config.yaml
model: "multi-label image tagger"
dataset: "photos of arthropod specimens (BIOSCAN-5M)"
train_examples: 195000
image_size: 40
crop_scale_min: 0.5
horizontal_flip: true
translate: 0.06
color_jitter: 0.2
arch: "mlp_mixer"
norm: "layernorm_no_bias"
norm_position: "pre"
activation: "gelu"
mlp_ratio: 6
parallel_block: false
inner_norm: false
patch_size: [4, 4]
conv_stem: true
layers: 14
width: 128
num_labels: 120
init: "torch_default"
residual_init: "none"
optimizer: "cautious_adamw"
lr: 0.0016
beta1: 0.95
beta2: 0.99
eps: 1e-08
grad_clip: 1.0
steps: 7900
batch_size: 256
epochs: 10.4
lr_schedule: "wsd"
decay_fraction: 0.2
final_lr_fraction: 0.05
warmup_steps: 150
weight_decay: 0.2
Rows from block 10 of a small multi-label image tagger, named by matrix and row number. Rows with one number belong to one neuron. Each number is 500 + 25 x the weight over its row's rms, rounded and kept within 0 to 999. All counts start at 0. Numbers have three digits each. After the name is the row's rms in percent of the matrix's.
Before each neuron's rows are labels from the 100 images, of 14848, where the neuron reaches its highest value: "responds to" is what is common among them. Only what is clearly more common there than usual is listed. The data: photos of arthropod specimens (BIOSCAN-5M). In brackets: how many of the 100.
# fc1: MLP up (model.blocks.10.mlp.fc1.weight, 768x128), inputs 64-127
# fc2: MLP down (model.blocks.10.mlp.fc2.weight, 128x768, transposed), outputs 64-127

responds to: order Coleoptera (59); family Coccinellidae (30)
fc1.200 091:502486511478476497513498494514488537535503482538531501527479524455510488513489482522483517510586518502509489521469488521531501481521437465492497534477484453510459461496478461552504530498548528
fc2.200 094:505488442465527495529463515499495504498511508507516505511510544513501512480504491474486497484485517517488472486498467499531507454536462501514439454465490496531549488470530488515525500500478489

responds to: order Hemiptera (51); family Aleyrodidae (42)
fc1.399 104:542505473531474467509545506493473514481494516533511484476500464487483478484527468475517481517506491524490454540516535527411515510544524486497481486496494454539539481467521469484506474512497528
fc2.399 094:504462528523523503469493513475515499464501498529482497446520478473482501464516505520493551493521506503490521448518454479531528516482532494503525520523463502511465517502507533489530494493519541

responds to: order Coleoptera (40)
fc1.698 110:552473475514499527496487504517491513496512501508502505535480496508484491485501503548501490509506518504500472538488527504473503500512530506494471512497497486505547445427502495539476516520541485
fc2.698 113:503481487483482496521511492473482510470484533518497540493536517507508466488508527490526497489498469512466470505502487503499516524498514472516507470512482522508526492471513548537511502504508506

responds to: order Hemiptera (40); family Aleyrodidae (36)
fc1.219 099:555508498496491486484524456486475525489543498532507508525498476514523483541522476514477475504492551502470506506540509540481489482491452477507473497466494437488495500518511488455491469493509505
fc2.219 087:561493467476499509521531477521503504533476546525448527496509460454477534492520495517480487503514456499472494474494528484498538560465507465485495504493523481445470526465507534521469490465493463

responds to: order Hemiptera (52); family Aleyrodidae (49)
fc1.117 124:519471457490498517501531509502484535456501520491516472486500484499504472482500492499574490481541512556471480492499530518421519501503510429501444498508482502498499448480522489513503532503539519
fc2.117 117:485474479509490495491498529489475456482473525508514459515517476514478510473514496528497521499530489528482441478465514485509494525543547469505464522538454528530495524479496522470548535492514483

responds to: order Hemiptera (35)
fc1.220 103:535508513489506535487483497524560503508536446536513466515490510496500480503474478452498505473526483516475489527464509528488508521546464466464474495545516516549510496494501524495504500503554484
fc2.220 096:476519514477460476475480496517468559519493547507509541533536479497527494484462523487483533482506536508494528554524518458482478529524503514487513466526513507547483499531506511512484475473480507

responds to: order Coleoptera (47)
fc1.346 098:513483512525493497522476505511468515536512491518519530465489486485544499533520465478480489462441444537478480466493473475486518498524456469495517491488492466501544467504500531534501485483525507
fc2.346 099:482513479491520478497489510501463514495514492509500496501495551526497509491521516474538471522513530552473480506443459500517497485529438459539523490482472489489499470486507509507549512503522501

responds to: order Hemiptera (46)
fc1.211 093:522546503472501475529530495504476511495511491489488445517491548526504501487566493543507518502493511467494505480486451501489524458476492509489475526488498505532495485494526479488499474527548540
fc2.211 093:527454527502497590519485491522508507467491487481509488459468544491483509519488483524501508496490517502523488499471518523575487458520523532519495483522521514513511471516494447462464532522543532

responds to: order Lepidoptera (50)
fc1.737 103:536522499495487498505491498523548555512525467593495480538501490508493474479492483524475539509521504526470510531470482523497449498480491454510462489479507495508490534481470481544510533505493429
fc2.737 105:511539468482521502518512491480535519460535491489528486501512518531501493498482542501517481512497504492513496459485488480513531507475474498508527510495535529510489457510524464523538549529516550

responds to: order Hemiptera (35)
fc1.113 113:567509487549469474476509508528487512481505553480502433472476506488505474482529493473530497526530512453477495475494510474499508500507524443486475473554491492484518496528489463512484504504499526
fc2.113 110:494449504531481471543508514489537517469508524496482529582457512547503536448489493525521514470505518452511482523510486497483525524479508515521515464487507479550516488526530492497502492500536490

responds to: order Hymenoptera (56)
fc1.335 101:537496482462471560486490499523500491487500495514515542511502507552482470500518491459508510532507507487480532493513475540524499490481504511487491473527504459456491518503484555489474510445461506
fc2.335 111:496536547508515513499448508487518456489497520504448450488519490487523495472515486513498509487516455496468503460517515518482488500548545509478502484540485532481504469528497527511478529511499506

responds to: family Trichogrammatidae (29); order Psocodea (27)
fc1.288 111:547546528484463458510505514484540437488469518503494457492489530517468459498488464496517462502509497494481454538493503514480562467472488471503460491470495517436536512486526504506484484494532484
fc2.288 113:455455498492480470500511511522491566530536520449508523510504491487487453506548554522498490497496512507482536476485511515532479520505517482478463508494509534495514464484523517503520529471530490

responds to: order Lepidoptera (27)
fc1.291 093:538512509502505453527473446498549518489507479537466502494460483544516486494469496508479533475485483510477479513465455473476502533499503488481489511510502479489526490451492488501474494487560521
fc2.291 088:492472473485463515489514507547505514476514506493500510522520474479536488479492509540470500483499527519495489500519512510494549490522511505488484490482524491491489487522535551515496475505518538

responds to: order Lepidoptera (31)
fc1.217 088:465502472480513487515492511533506505516486492508511492553510518506516484536472513511493529509465499504515514516460461499517499536555558494495452498443470536482505499475495509507483548497509467
fc2.217 075:497486500508514479474461487522502491469504523487535507499462445482534479456467532520455544530514495530468503526530516478475520508507479537502491469492479498530523460480494509500485482474508551

responds to: order Lepidoptera (25)
fc1.720 103:493531515513467502486557494524529481476514513479481442502469500563480505469499490494491527551500475511503500502499513510526477521510503456457506495482495541462493567517511529491473535490517487
fc2.720 101:495462501499502539481528474497523510531539515549491503524482490497548559480482476508530477465480536493504448509505510551540513484490495502439471454510460527478532535503459521500507469486502503

responds to: order Hemiptera (28)
fc1.542 094:479474507497506494498473456499518477514521513492497502510470520503522497510494502538502540479498504500458554539484496449504519555489491436486501496500511497475479497453490488494461515490584483
fc2.542 090:508484509496504523449486536515499497506523475540516484460498495464514490518484518536462501488456469518514501460533507496491495521498478492492480493492519517507507514510507514483520468562512522

responds to: class Arachnida (44); order Trombidiformes (25)
fc1.384 092:533527498542502490488515485478542506494510519527548544521502536500519468493516472507500472477520576514485481497490494524529512521506518459501453498483484502457490487491531471492517469517521530
fc2.384 087:460545482507494529490502509469529474560492526507499453498518539468518505490496514528517520528515513493498498479509499501453503498522486432541532534487475531536491465498522492500484509468475490

responds to: class Arachnida (33); order Trombidiformes (29)
fc1.127 108:506480493548495522513571494482539510499506483541509521510487495514515443488483520461518492507512480483477484517517479505497511516548545525519517440496461482477535488516528528488499500481542508
fc2.127 098:509510531490474455476491506483488457522506546501501496499497536488484513439485523490492515534516485496491509489507497476527510531480472515516436524504503498487514470505548508517494462484504521

responds to: order Hemiptera (34); family Aleyrodidae (27)
fc1.730 107:534540473517494444508483503515504517483487481554494502544492463486487498520497466555513466438539531509493503518531495546478445477548501502497497527429508496497510533500490475517511438462502518
fc2.730 116:517523529560521538465566503495504422483507495483523515506488496499526493512505455536493505521497508513509476514462526487533494515486474478492499523524483484503525498541461475512538503520453484

responds to: order Lepidoptera (34)
fc1.88 084:549497479530500525502471484520535541520505490536505520467497480473509477517523490487486468453494487477488503494521492504434520466545489518482501572514486468479556472503479510495480517528473520
fc2.88 099:488512490523520514504508494527540477497552465449513485515488491500544479466521471497512484527485522520513432542476520500500479479501510487496477459495475529520512519504500499499523490491479519

responds to: order Lepidoptera (34)
fc1.268 108:502513486536474447514492448510474510496492500507520491521485485486491507539543463530529463475461466517485451526492516494515514563514533482491489532509472510470504520464492476491469505488502489
fc2.268 109:482544465495506497501518451493521519489532510518517537484451502512484496549504458512477503512480502476526486489523480480498512474481469506572489481510473513473479470498449484479539485528522514

responds to: order Hymenoptera (85)
fc1.740 103:476462477484492526500541464486508509473463463482507543500468498525521467512517494476491467491519499529486514509528481526484536511543514499485498467464504464538501490532575578486500480495531540
fc2.740 100:534518531500480519510515481513514460506507536533492527488464523499488525465475498488460524490451516485546550488500483533488502557465532549484488477479513490491495485517501471556511499521506581

responds to: order Hymenoptera (47)
fc1.691 099:492539467495481499511538493537486485508497464487514512491499540483502514515526496523551545469469515491482483496495519470533546461510511496500478486508481490541497490476536522547488451492533486
fc2.691 103:536496476517519519483462509484497540481506500485504486511511505500486468495527508527499513531505493474525451524493518514485475478441514524469543471512511485486460439498524462531483514493438475

responds to: order Lepidoptera (32)
fc1.554 077:515487484525486550510487495578525490499514491536517525475474468477487495474509480479471510503467493502486494540469492492438525487495485466495498528484475458490567491471486499501464519492468514
fc2.554 084:508490508488540522485535525500521519490531463427505470514512525520526453505492503508519472472486505511508443504523503482536457476473480505469530483517524525509488498490494518520517472506492521

responds to: order Hymenoptera (46)
fc1.582 112:503484500551499477442576512457467508493518507482470513526480528483549473511492496488478522498482540520512531498490474535525481528490515496476457519464511502470514496484474487483475445542508487
fc2.582 113:503459495505512523504483510512471479468531474483486497496503498480513490503516518487454524489513491454483477472506499493541494493569507504516506510522494507507514489535537522468489491452484531

responds to: order Coleoptera (45)
fc1.410 114:526479480536511490519482475517490524508524485486469498518501527503489495533485497551494471508494506438503499519536495511499488509545508524485427525525458502486486466501518458511491473527542478
fc2.410 129:467530484508511494500530500491554487523488476492499504540493464498534466489531551501517530498497511531483510460505506495492515480537489511525465528533540490525488500506512499517511540458465522

responds to: order Hymenoptera (45)
fc1.478 106:490507534525500502492525448496531511492561492472479511510497513529525499533509461488523524478474554455519512527516527530539499522488483503479479518457518545531500544512473504532493478547515489
fc2.478 104:482509534515512536503546471505552479503493534520473496496500487500488509505528487518481494519511489538465511498481498507441524466510462530525489458474519510536494474540513510540533534533485505

responds to: class Arachnida (39); order Trombidiformes (31)
fc1.580 091:483488491467488536504546460509502513499500496501524474514499520504512489489476521478465596519483519508509495531528472493487507501505486486495503487466495499537523494501522507530460470515456493
fc2.580 086:527496544467499467482492486497517481485448488485501519518496483510483482475489519511517486500501463489485506529507505521476529487528474531487543462512474496458490511500561489537530463479513482

responds to: order Coleoptera (42)
fc1.460 093:498469443462508496483498469543493524507511481511501492488492505489487491479549495542489526499551520527492496489494490479520458502469501532523508560515489483482538475500512504461480481500458479
fc2.460 095:551492527530507520477518528506537489473550490474493510497463536505532489451482502499509502548498516507534482506485505488505493498495480496461516521505492487467474424468511487506511515470505500

responds to: order Hymenoptera (97); family Ichneumonidae (45)
fc1.146 088:505505497491490491487524497514469486539468494482528491506506520501501543575554509489516521514484496523513499508504477505473481462498466492497444483480482481507522510515503551507498468504484531
fc2.146 088:569499539516490525516483498495467524456478488517508461508560502487511498497496534493486492472478518493482471507484519510493426494510530511488523495470504518529492489525543491536478497437468482

responds to: order Diptera (75)
fc1.692 102:539498473508456516458494519514517489532499497489501477497469463489475514479484448483540530491535538467478497461506496487516508513478473442453479544522486483528501558496494500533483481512487483
fc2.692 090:450525426482509464531482447502523483504500528475565506506491478504528499495506504467515533484517477528500470527532472481534504537488473490488514517501514492497542539502485460482443506469563466

responds to: order Hymenoptera (49)
fc1.150 102:500507477534498511469517514503497500465480503477485473499481519503567461517514487519545485504467481497484459494560520550479506490510500496494479499517510499464513485521515461475503504521469511
fc2.150 096:509479496465522504511509507476470498469497514527497476514500508499470486462502516467504484520512506529510505518474475521478500511508529526528436526552514500534511532527484513502487508546517481

responds to: order Hymenoptera (57)
fc1.619 084:485557457515488449488535516511500481469537511486481444525487516510499472540533478497515495502491558506473494530525503535502486506471501458493474544499503508521462493494519500510502469497482480
fc2.619 080:512492500482538527493500500487514490498494507521530481481479456472533502477459518481477517455454507477517489528502516509507509491554511500498531472498470501468575505532515525527458490508529514

responds to: order Diptera (73); family Milichiidae (67)
fc1.66 116:494517491517461483510524498508556534504539513523453480493488447515498501526511432478482519474522539513463448512508492531502552530477496487480499530511494463501483488501495484486490518490507492
fc2.66 143:529500485500477457515517484472542502512524532515476515507543480490460567489542480485486476485493531508505461493532464464479529499477512507502526527490508472552491465468508513530467452499539503

responds to: order Hymenoptera (67)
fc1.274 094:488523476496473489485536497495510510503516477538504481528478558541462468516519476489468506542504515475469521476493469561529499508490534480474480501516498486500459537493505506467470519497477439
fc2.274 097:508495454486528501473498511522529538520520508492509464451483457498551486482502509490486491476498514440500486498511524511476526516557518485461496468538469471499526503533501520502486502525500514