Weights of a small multi-label image tagger: trained on photos of arthropod specimens (BIOSCAN-5M).
Rows from block 10 of a small multi-label image tagger, named by matrix and row number. Rows with one number belong to one neuron. Each number is 128 + 24 x the weight over its row's rms, rounded and kept within 0 to 255. All counts start at 0. Numbers have three digits each.
After each neuron's rows are labels from the 100 images, of 14848, where the neuron reaches its highest value: "top examples" is what is common among them; "place" is the part of the image that holds the peak. Only what is clearly more common there than usual is listed. The data: photos of arthropod specimens (BIOSCAN-5M). In brackets: how many of the 100.
# fc1: MLP up (model.blocks.10.mlp.fc1.weight, 768x128), inputs 0-63
# fc2: MLP down (model.blocks.10.mlp.fc2.weight, 128x768, transposed), outputs 0-63

fc1.404:137120138156120124100111140135109159150122127156115118150115121141110112116169103131118129165120111097139190149122161160133109110086133117144162125140118099097107186100134077136146144108123133
fc2.404:127132146120109115158135131151173101178166140091137126072133092115145138105120175122170131093143135082168100167127151108116113126145157116063136127136134102125135091156106188149148116128126108
top examples: order Hymenoptera (61)
place: middle left (100)

fc1.667:127164135160177102093113168125140122119124152169120106120123140119158130130131131128119106187159090115144130098141145137130111124137141122115108129193109104060139087104122120118195110135133129
fc2.667:115136136131125160140141121149135152126107135171135122119065148161153129151158157155096102127101142142054136157161129089122093093131172120141177107136095158138101107108126099164106138118111109
top examples: family Ichneumonidae (27)
place: middle left (50)

fc1.402:114141090119139101126133110122123160089124110151107147142154131127119137143118122092097120105170151153139108113125123093139104085159135126131118110125118144099148135096133141119192148153131107
fc2.402:133122115187117131175083161157142165128122131093115121126135098126087161139122071153082141121102100139116111114116124152097117082113168141130162113103113163093126149130125118162132133098131147
top examples: family Milichiidae (29)
place: middle left (99)

fc1.151:127131144116150120089163097169072107144100130093129120141133119145135130166139114112122123129155124161111190093132164138094177150122090113141069083152111146112124142067121095121126162177113111
fc2.151:096092109126136107116143158120115121158135107112140185146099126158135153096163128163141090155115164129100155142087131105139108121145113113151141143161105076123104142121079109122165155139148123
top examples: class Arachnida (31); order Sarcoptiformes (27)
place: middle left (53)

fc1.376:112110138132172103103145155122099121161114130140080121145162138162106120114170117127086129136125140189155149164124078117116118069178139130092116120145130141121129113109101116167175157103115124
fc2.376:099156158137113147148111127125110131098127184137111114127140124125137113121125120105085095151154149106124130170080147123107165110139097105119153111112117164164128162122133146091168106075180144
top examples: order Diptera (66)
place: middle left (100)

fc1.540:116159168115123139117132129112117170101104156146111103132155112094169146148170096097125092147177129119109122098100105127131074138123136134154119128108116091101157159121085128131205110137110094
fc2.540:074122124126135110078134141099114117110142159142154118118081099114159114147122112148142129154139085118100164115140122110140149138171193170135130085150154153121131135116100128150129104180116068
top examples: class Collembola (35)
place: middle left (98)

fc1.118:114126129134135162114160072107124114117104145146115140143139097157170110181115148139127134139099127138104132140082109110130093071136093121161118119168095127116164125120090112134119127115117134
fc2.118:122153100176148134145089140146122173139149075137105103096125152139087159082138098102117154118158129166125142136123128125107126143164097098149148109084115123144130166119118123155153168114177101
top examples: order Lepidoptera (35)
place: middle left (99)

fc1.148:129116125158140073116120125174135119117108120155129099131143091123122173144117119121123144126173145121081163151098123048134133078123139118100118142099130094109133126127138077110160147173138113
fc2.148:094128159112088151161133112109125138090105115125134123172119061126118136096125140156168113140137134175123148152139101109110148127115144135099080124107172100177102174139141095117085164113109097
top examples: order Psocodea (30)
place: middle left (91)

fc1.496:123123104113147130080093112124116137159104165154117131123137103108118121144156101106134131186118117149083180131099138103121145160110107142115131133128114140128087125134167090123112105132125108
fc2.496:192093126131125132142083164137110111150152092104175121148126128153131158140149086151100121113113147089140099154144153120142124129179123061118092135146083163124096151157147142124106121156092110
top examples: order Diptera (64)
place: middle left (42)

fc1.290:121109146185133101139148117136098169177129148115130110101115129107087173130124130092125118164136135131107115144121154106129118164132147118104123152113129087149126181118092107096138147150098097
fc2.290:152148110113127141145094104103146152111165158063123162135110166123151144189127173119100099115155138133138126122067107111110124151129120092091096104121139131192117122133112142121152163107121095
top examples: class Arachnida (41); order Trombidiformes (38)
place: middle left (49)

fc1.40:097157109106129147106114133165125132152122098161119093143099145130127130195123095096137146143139136123136126102145140147117111099108116168115126118181107147083123169097133093130159110145125095
fc2.40:158114129123123126150145142121138092150154084152122082083145101128149105151102097148121084143133198167147126180119132083150147082155164150097136124123117170145078125116127146159122081145103117
top examples: order Coleoptera (38)
place: middle left (80)

fc1.195:109134127129095118120126076150145119127121118174111086125128137102124103135121116105109111131156110148121134140143172121114110084159110120150110140154120136110146138150109094161134157136073127
fc2.195:149125157129188148126067113125102153145109102087122158147130109153140155127097160177150127114123108124136171119138139126113146136087130103133116138139145121107170129139119126132149150130168124
top examples: family Staphylinidae (27)
place: middle left (100)

fc1.48:049083152110120132092158168118102111118102105077131173127101122150092113116110119142114143133103111176114182130088151119096123156121095136123140122124114119133086145091137094151143140179118118
fc2.48:094151144139098132172148134120081144159122152159149169118144113150135155154116174123108144089172134111151111109117147084116113070096143133118137098132107121150144153148181140130137106115154139
top examples: class Collembola (42); order Entomobryomorpha (27)
place: middle left (40)

fc1.712:119133158112139101086092135111120114146133119131130120134114133151153157130140085112127115143113137125139130071146155165141132142147138184130144145163099127121158182119135121143155144113119136
fc2.712:148158127149161143139108166143180132141143146111118149120152115139158136155124136129124116128142131141098098159133105095158146119134142172136146110150153129128084099139106131113120122119117100
top examples: order Coleoptera (36)
place: middle left (64)

fc1.347:130125153075112095116126114071111122108128153088106159104120157149109123166111134132110115162145121142120131138127165069163093141087123146114148094119120113131129078151127112179144142081105115
fc2.347:114102152127095149103154101121116152185135082113122088106155150099121083109126105128118145130108168115174114147148115117107116143167152135079089114141141109146132094164139140145109131128111157
top examples: order Hemiptera (29)
place: middle left (82)

fc1.226:110124093088113106085144163105138175126127112134098102109164126095130123135161113114109125121176110144158142135117107116092156062127123126103099092152143147091094130103114079149118124173140125
fc2.226:105135146109129134111161137130078100063158123087132148085126111124152158164124129103160139141126131147147153074170135092136142141115087119132117107120153107127140128146120141107084140101155127
top examples: family Sphaeroceridae (35)
place: middle left (90)

fc1.330:111102138101165130082137135119093151131067136161120182147156104118125156113142146114132158101128142127122144121092117102110124138154115131134107151134114102140077127104107117122147131167108110
fc2.330:141152132135125151117147136097119104144096127166091131124118157088163118081130145160140110123151034116115070130174138152153115107124152112137165116136149107090140136104131177171116133107080147
top examples: family Drosophilidae (26)
place: middle left (98)

fc1.237:099140133166151084104099109139130125084133117152110134117138128125120121165145129107125122121137094134109148120109130127147091143119159128106118134111132129123147101141108128176183108123142104
fc2.237:112107125103085113118100108105107130104123142134199111108132099157156130136151121133151088116102114148151153106189099194144129146128116127100148143165146074110134103135123093156136134134109137
top examples: order Lepidoptera (26)
place: middle left (70)

fc1.133:094139092169152104135145167147135117121134115106088107093122123155091114137076093096122120100132092139137165148113136109141087114141099113128132117127113153107144136091101118131131172157142103
fc2.133:132108134128124144145160141119117117096127095163141138135109153121108132156138134097103131125114132132153100148153127189175131126097164162103143159110120083161095142133154129091104101092162117
top examples: family Milichiidae (33)
place: middle left (81)

fc1.591:080153148102108131124123135077130115108110124130108164113140089119147113117096111108115101109122111117107099195119150141150115170127117160168094140134112156066163152118124136125129124115110116
fc2.591:157128118156134096130143156096137107120147151125093146112120103098153180149093174090135077104159155150107164143139145129133129106136137099162133150154133118141075140093142147147136084106157130
top examples: order Coleoptera (46)
place: middle left (54); bottom left (27)

fc1.585:120130123172178144110157111087108140124114182194128155120172118062154109143121130111115142103165123137105156130110104124132107153117119129162120137102097136112133134123104153122157132109127115
fc2.585:143097110107126156124117150200110170096119137107138120147121129128148143128152135172117122125135104147124134139110125132120159136120156131156095092131104091141134153105103115129119104144134152
top examples: order Lepidoptera (81); family Gelechiidae (25)
place: middle left (95)

fc1.267:087124139122155115084120138090114162124107153098084145092137082125146155135163105101109111168136120147140182100078131099128096135095102140104098139122118143097163128107105146136130151119087116
fc2.267:123117087144132121147130117144096101134067101177081119142166134129089113099092116112099166139146103095121148063135099108116164119139130105158146125116114192174109154137122150128112133152123130
top examples: class Arachnida (37); order Trombidiformes (32)
place: middle left (100)

fc1.85:137185124112138146089146122113101165112128111158142140125184130111094137103111122103138125110171127110104109108143110098114118148170106127178133134102146148082148128130164139146193169112136126
fc2.85:145073194137141104123123113133150141122157119120126124135065140147113160140119147130143154179070132120138128101112119142096124146108145141166141124161072136142090125137146156143106124115120111
top examples: order Psocodea (26)
place: middle left (61)

fc1.16:115143112116146113134120118143101104108115143148106161138180114105171104149144106131132101103127135154148135144140086108109139142180101126133105081169103149070146127127094147129151117122113124
fc2.16:114098126099110155174136120073132155156156140140141100134106148150134095111104106123085161108084105135091101107143146115133119195132120144114138110079163096185127173124141136140148142111140134
top examples: class Arachnida (31)
place: middle left (98)

fc1.343:099136119124162088118126154117112114103121137117121172154115132097083115158131138145123127173119111153131166138115138119106078130105107167117136104117129144112135106083126125197154135144122119
fc2.343:087109159141105116154170125153095149131129151179162152109148092118153115122120113113129111119103154140140110171103134119098136131115156053131139135114164104138157124183130165144095123098139137
top examples: order Hemiptera (51); family Aleyrodidae (47)
place: middle left (38)

fc1.56:120132142141128133103179142161099119117098068147133158159220086163157126118140133101102116124136085154119147080096129131142119103092112145130100129147109133115129105127094122107124095120127125
fc2.56:151119086131155125138144158142156113141132127088140133108098123130063123150171084165137125146132125137177105119127114096134141123168157160111161159139107140135128130109105141116082177098128141
top examples: class Arachnida (26)
place: middle left (99)

fc1.719:142147161143153162114110122121097116095119158121086153118122084131168211119103097103128066130103113114139110080115090136116168087096096130128147111178128128109143152116135126133103130106083120
fc2.719:114111098141101117161136164141147176139114174144112108158091140122074169130123134166094171149094093145123139166116173120149132116131122137117154114130114128153125110130096142136168108110139093
top examples: order Hymenoptera (58)
place: middle left (100)

fc1.532:144145098164135124127128118136120131171117134168111118148129120104103126206154084114116108098179120140115118132115079117126123096130089142125150146104127124104145109111127138134177147094114107
fc2.532:123106131134108115147110170139178126121158112127153156096130098166115122132158100158126112154132116118111111096105147128132086084133158133126115145125115120097088155094154144103096118085119172
top examples: order Diptera (68)
place: middle left (98)

fc1.42:115133108110143085070121116102145119108133163129123122117135136126097114127138167091126109120147136139116165074144121124095129105162147092118111105121114164129083089117091107150164138096120116
fc2.42:128120171094097207130147127121086161137083135113146094150142130150113147180165121112177082155137143146158135151090111091116105162139136145127099106095180123169157117134120148114066124088116118
top examples: order Lepidoptera (52)
place: middle left (68)

fc1.389:112145107115106106132155127118073104104116153101121123131158109133103108130182139157130155146152092135168128129123096138124086104105164137085101132138128144121098114089116108126117147161137132
fc2.389:096113118132149148125163140089142132165125135118137130165113118146139174124056071123143158134110117093145144139137135153155131122147156135135126166127148089150114135127132194085111105124157086
top examples: order Hemiptera (31)
place: middle left (98)

fc1.519:121109104178169118083181113171132149162105146181109103084159133139114154109111128054122113130120113124123133078115124135127112141143109144155121107148109106135141128115130149113128127096085102
fc2.519:164111109090090146123150119140079134152129109166122158160176113132109157157098075142128100113124150110124094133098146159129134131115119081088163153105075129140140148148125107120134119112122143
top examples: order Coleoptera (69)
place: middle left (100)

fc1.456:133123119126151085135116133088116138109120108105126195124103129093089136173150125136100128165123113129116148156143135101131127150130108186111100075162114154132108131100120123167120151135113102
fc2.456:111130141129138126133165116143106155120155163157113132152153132140148091126124116130136150062075150144154100154084112095091105142115157127139124105060173093174148119153118167118107115114106096
top examples: order Hemiptera (58); family Aleyrodidae (52)
place: bottom left (36); middle left (33)

fc1.431:117138146110114147129117098099121127104115109115120142098126099122139107155107125116142138142126104160069132126108158082121143081095128083140136137125123201101157100155103108149111157130126133
fc2.431:149122158165121109121130055064121112130102141163099156169143138106132121089176132093107110143110116139147096165155120122114088129143171105100126099120112133172116127121158110134134152113128125
top examples: family Drosophilidae (44)
place: middle left (42)

fc1.316:090100078161122141123148093122131175157125138139119099099105130113126175152132120129080149117174085142112154133131123145125090126156096113138106103142112172129134180093096149126127124083106128
fc2.316:120156105125137139132103188132149106171110102143161124102166120176130151083144155127091084126133119103138145128138119150119104089126156166130122127132164138115092139080132114120142130131120138
top examples: order Lepidoptera (45)
place: middle left (98)

fc1.658:154138147139111125125094133148130133163104084124119095123112125124181109113124127115130152158121115147104161080125126140110134138098107107149124151170120156104176127128150114095177117112121139
fc2.658:182094104156158132118151128149117157141174092131158128138125156110126110157103088143165107129102160143134115104116113114101107134164108105133094139083107141148137131157152099123116155094140089
top examples: order Hemiptera (39); family Aleyrodidae (26)
place: middle left (97)

fc1.566:136121095117164131115154108129088125116114150076085159123165147163116133179103124130091116104145119165164143126105149105145114135136125130127088103112118147063102123077120117134106134125126106
fc2.566:138107103111165132113109161134082147114088128122098125096125158144141123105117152169148094158144082129156147165072139120138160130152127133126113114118100117111144099139104077136149115091117057
top examples: family Figitidae (31)
place: middle left (65)

fc1.502:171151147144158104129116147158121146180123110116131196124150090140134138135120114119089110203114113147118144070082126150133158143121157130143126141150123131087154128135144153099131115138123131
fc2.502:101102138148119153132156121088120123098133141172154065118106157157127154095148124127152132145128160156092140139167111128122129148155145141075113091092142161147107117134137085150140174144098132
top examples: order Coleoptera (36)
place: middle left (78)

fc1.660:116149113106154103096103145150117116136121119100113172153121109123100121132151100137115104178154125143141136080133155119136112157173114127126120113177104126096125107100100145112105123147102128
fc2.660:099069129136138155158128122130138165101111148131133106079137176128156170154124149104159115128122140163123136106147078136129120111142137130111134138118130118138120076128149116126126150109145129
top examples: order Coleoptera (64)
place: middle left (99)

fc1.409:089111104220108143122143075132131180176127140120110095133109114114137159163101099108106127127103082150084126132138108131106079136146076110129117136128110117128129154087115135154111156116118132
fc2.409:135153106157109120136086148111126121153095152087118154122105171115113139093120118083098142091149173108107163157128094160114121134148124144139135132144166148143115138130105107137134138159090126
top examples: order Diptera (62)
place: middle left (100)

fc1.736:151120108135103122102104165170134109130083124124105124141137095114139172114142072136129089149134136152120121126089149109130126152074114119100139145167121125114162153124127156142119134093107124
fc2.736:152114143137127122148155151150087144101128128114147098134150107140114140132113160163155152125112131165150180144145126133102129154132139128138085096071106096179121097096114095107123144168129132
top examples: order Lepidoptera (31)
place: middle left (69)

fc1.538:155144145096120137106117139145114118101094107151102179161111121117141121128136146117136082128155135190133087094133141110142143097077113146142122117146094099121140167119094135150108134076046126
fc2.538:145130106129110126155088148147094133157156131177118122143153153120113118139135135139113149103135124126128138103157128133142145102118128149111109117140146166154130104069098104113148162147137099
top examples: order Psocodea (25)
place: middle left (55)

fc1.76:096064093135146109157111099137129199163119160114124139130110143140135116130198151147121149162084093139137077138095122151104149116185118117094110147125131141145124147137153083114129146148105128
fc2.76:118139156090160125141137140119147122156082120109124152111072162161115139163120168114128213106125107132118176107111140133112116114116144123162115137118119115208140117122140153122113105164115098
top examples: class Arachnida (28)
place: middle left (69)

fc1.488:118142112116161125116139135145092109108104149122105139099152126156129134149156148132098127160164110143141119121133108103106083099109152153120124088135126106132131146096088138123140125164094131
fc2.488:112111138122113140124119129147152102121097178126125100163093100143150143140093127115104149135133147140091168132110097118087111111109120126191113120102118108120084123104122110116126142080096136
top examples: family Bethylidae (25)
place: middle left (100)

fc1.748:105156145106145135097138084124110092099128129121122133151142099172076114181108138149143146175136129109117178116111125101092099131141123140130127149106127105084118105129119087120142150172141110
fc2.748:174163124111101152100126119134091118152055072095143097108156129147089135133077120148128129119125147133162144141135165134082120124112134130135131143150138126145138141106145097118093162112121152
top examples: order Psocodea (27)
place: middle left (92)

fc1.742:145160120161173108078114144191111117145126119139124146133104109131132126114130114100132154107149123131098137062141163142126145126109114156129153184130116154121172140087117106101142153125111127
fc2.742:091109171189129131122159103085144123139158147119132101075134133163151111109116158136121126161130148142152115168134099097144163126150115128080145106115162168110096116135121099176152172131101128
top examples: order Coleoptera (77); family Coccinellidae (33)
place: middle left (95)

fc1.91:121140112088137120127151104113151088133119127136119116136145130117133114135091121091110087137094093192125127117133109102131152153117127192139094120182123105113147116135133113149105131071142126
fc2.91:126148126107150131112134094145133116098132150104140134117152143142117128082118145101157109125125116079128109104183114135115108114123119128158099120142123107110129087150204129167144120074109122
top examples: family Hybotidae (28)
place: middle left (100)

fc1.22:125121154142131124123106132108106098150106170109133096106132098161107151140149116121114134113098127136098151099117062119115065166138116113117127121104076096109131114148163137146154117137093097
fc2.22:181138134098166137129136145118156134141123113154109173103146141144110149122114113127158092109112146152152104164125130058153098121156147162157120136150093105106076099170159129157087145083143111
top examples: family Drosophilidae (25)
place: middle left (95)

fc1.688:109104115149108134128173146151114124193096164131126135183117115153134164111144116138122154150122116191129143108107125135120138146129130123144143100135137114116177166086118174132099156110127133
fc2.688:137151100101119115134109125109102114077111102115141098135145095155119144142083089106136146163131176122148138105115136130140081099153118166137119143098142174151151129115119117157188128183083136
top examples: order Diptera (89); family Dolichopodidae (26)
place: middle left (100)

fc1.706:124108122171174093105124123106121090142106151125120177138111120121170167116116115112127129149103123143087131093042081121133126147100125179114146164166099149127123098108147106135125167132083136
fc2.706:140124099102126164105160110145178119128138087193172119122143164181137105149106120150125134106157079122138181108106108101128093151132109146087126131088129103127120137113107115130140139147123133
top examples: order Araneae (30); class Arachnida (30)
place: middle left (53)

fc1.67:111130135145152163120133102113120112106096136136122117129111154098107113154163135125129106145119103146118162141091127118127155104114154096127143153111101105121164122077140138150157164104117103
fc2.67:132116124154124140165118118150125147131146161143168158121144107131119102117149086106122100159110107132103085125138125133092143114091103155147124140144111144094133178119186143130120121153094168
top examples: order Diptera (64)
place: middle left (98)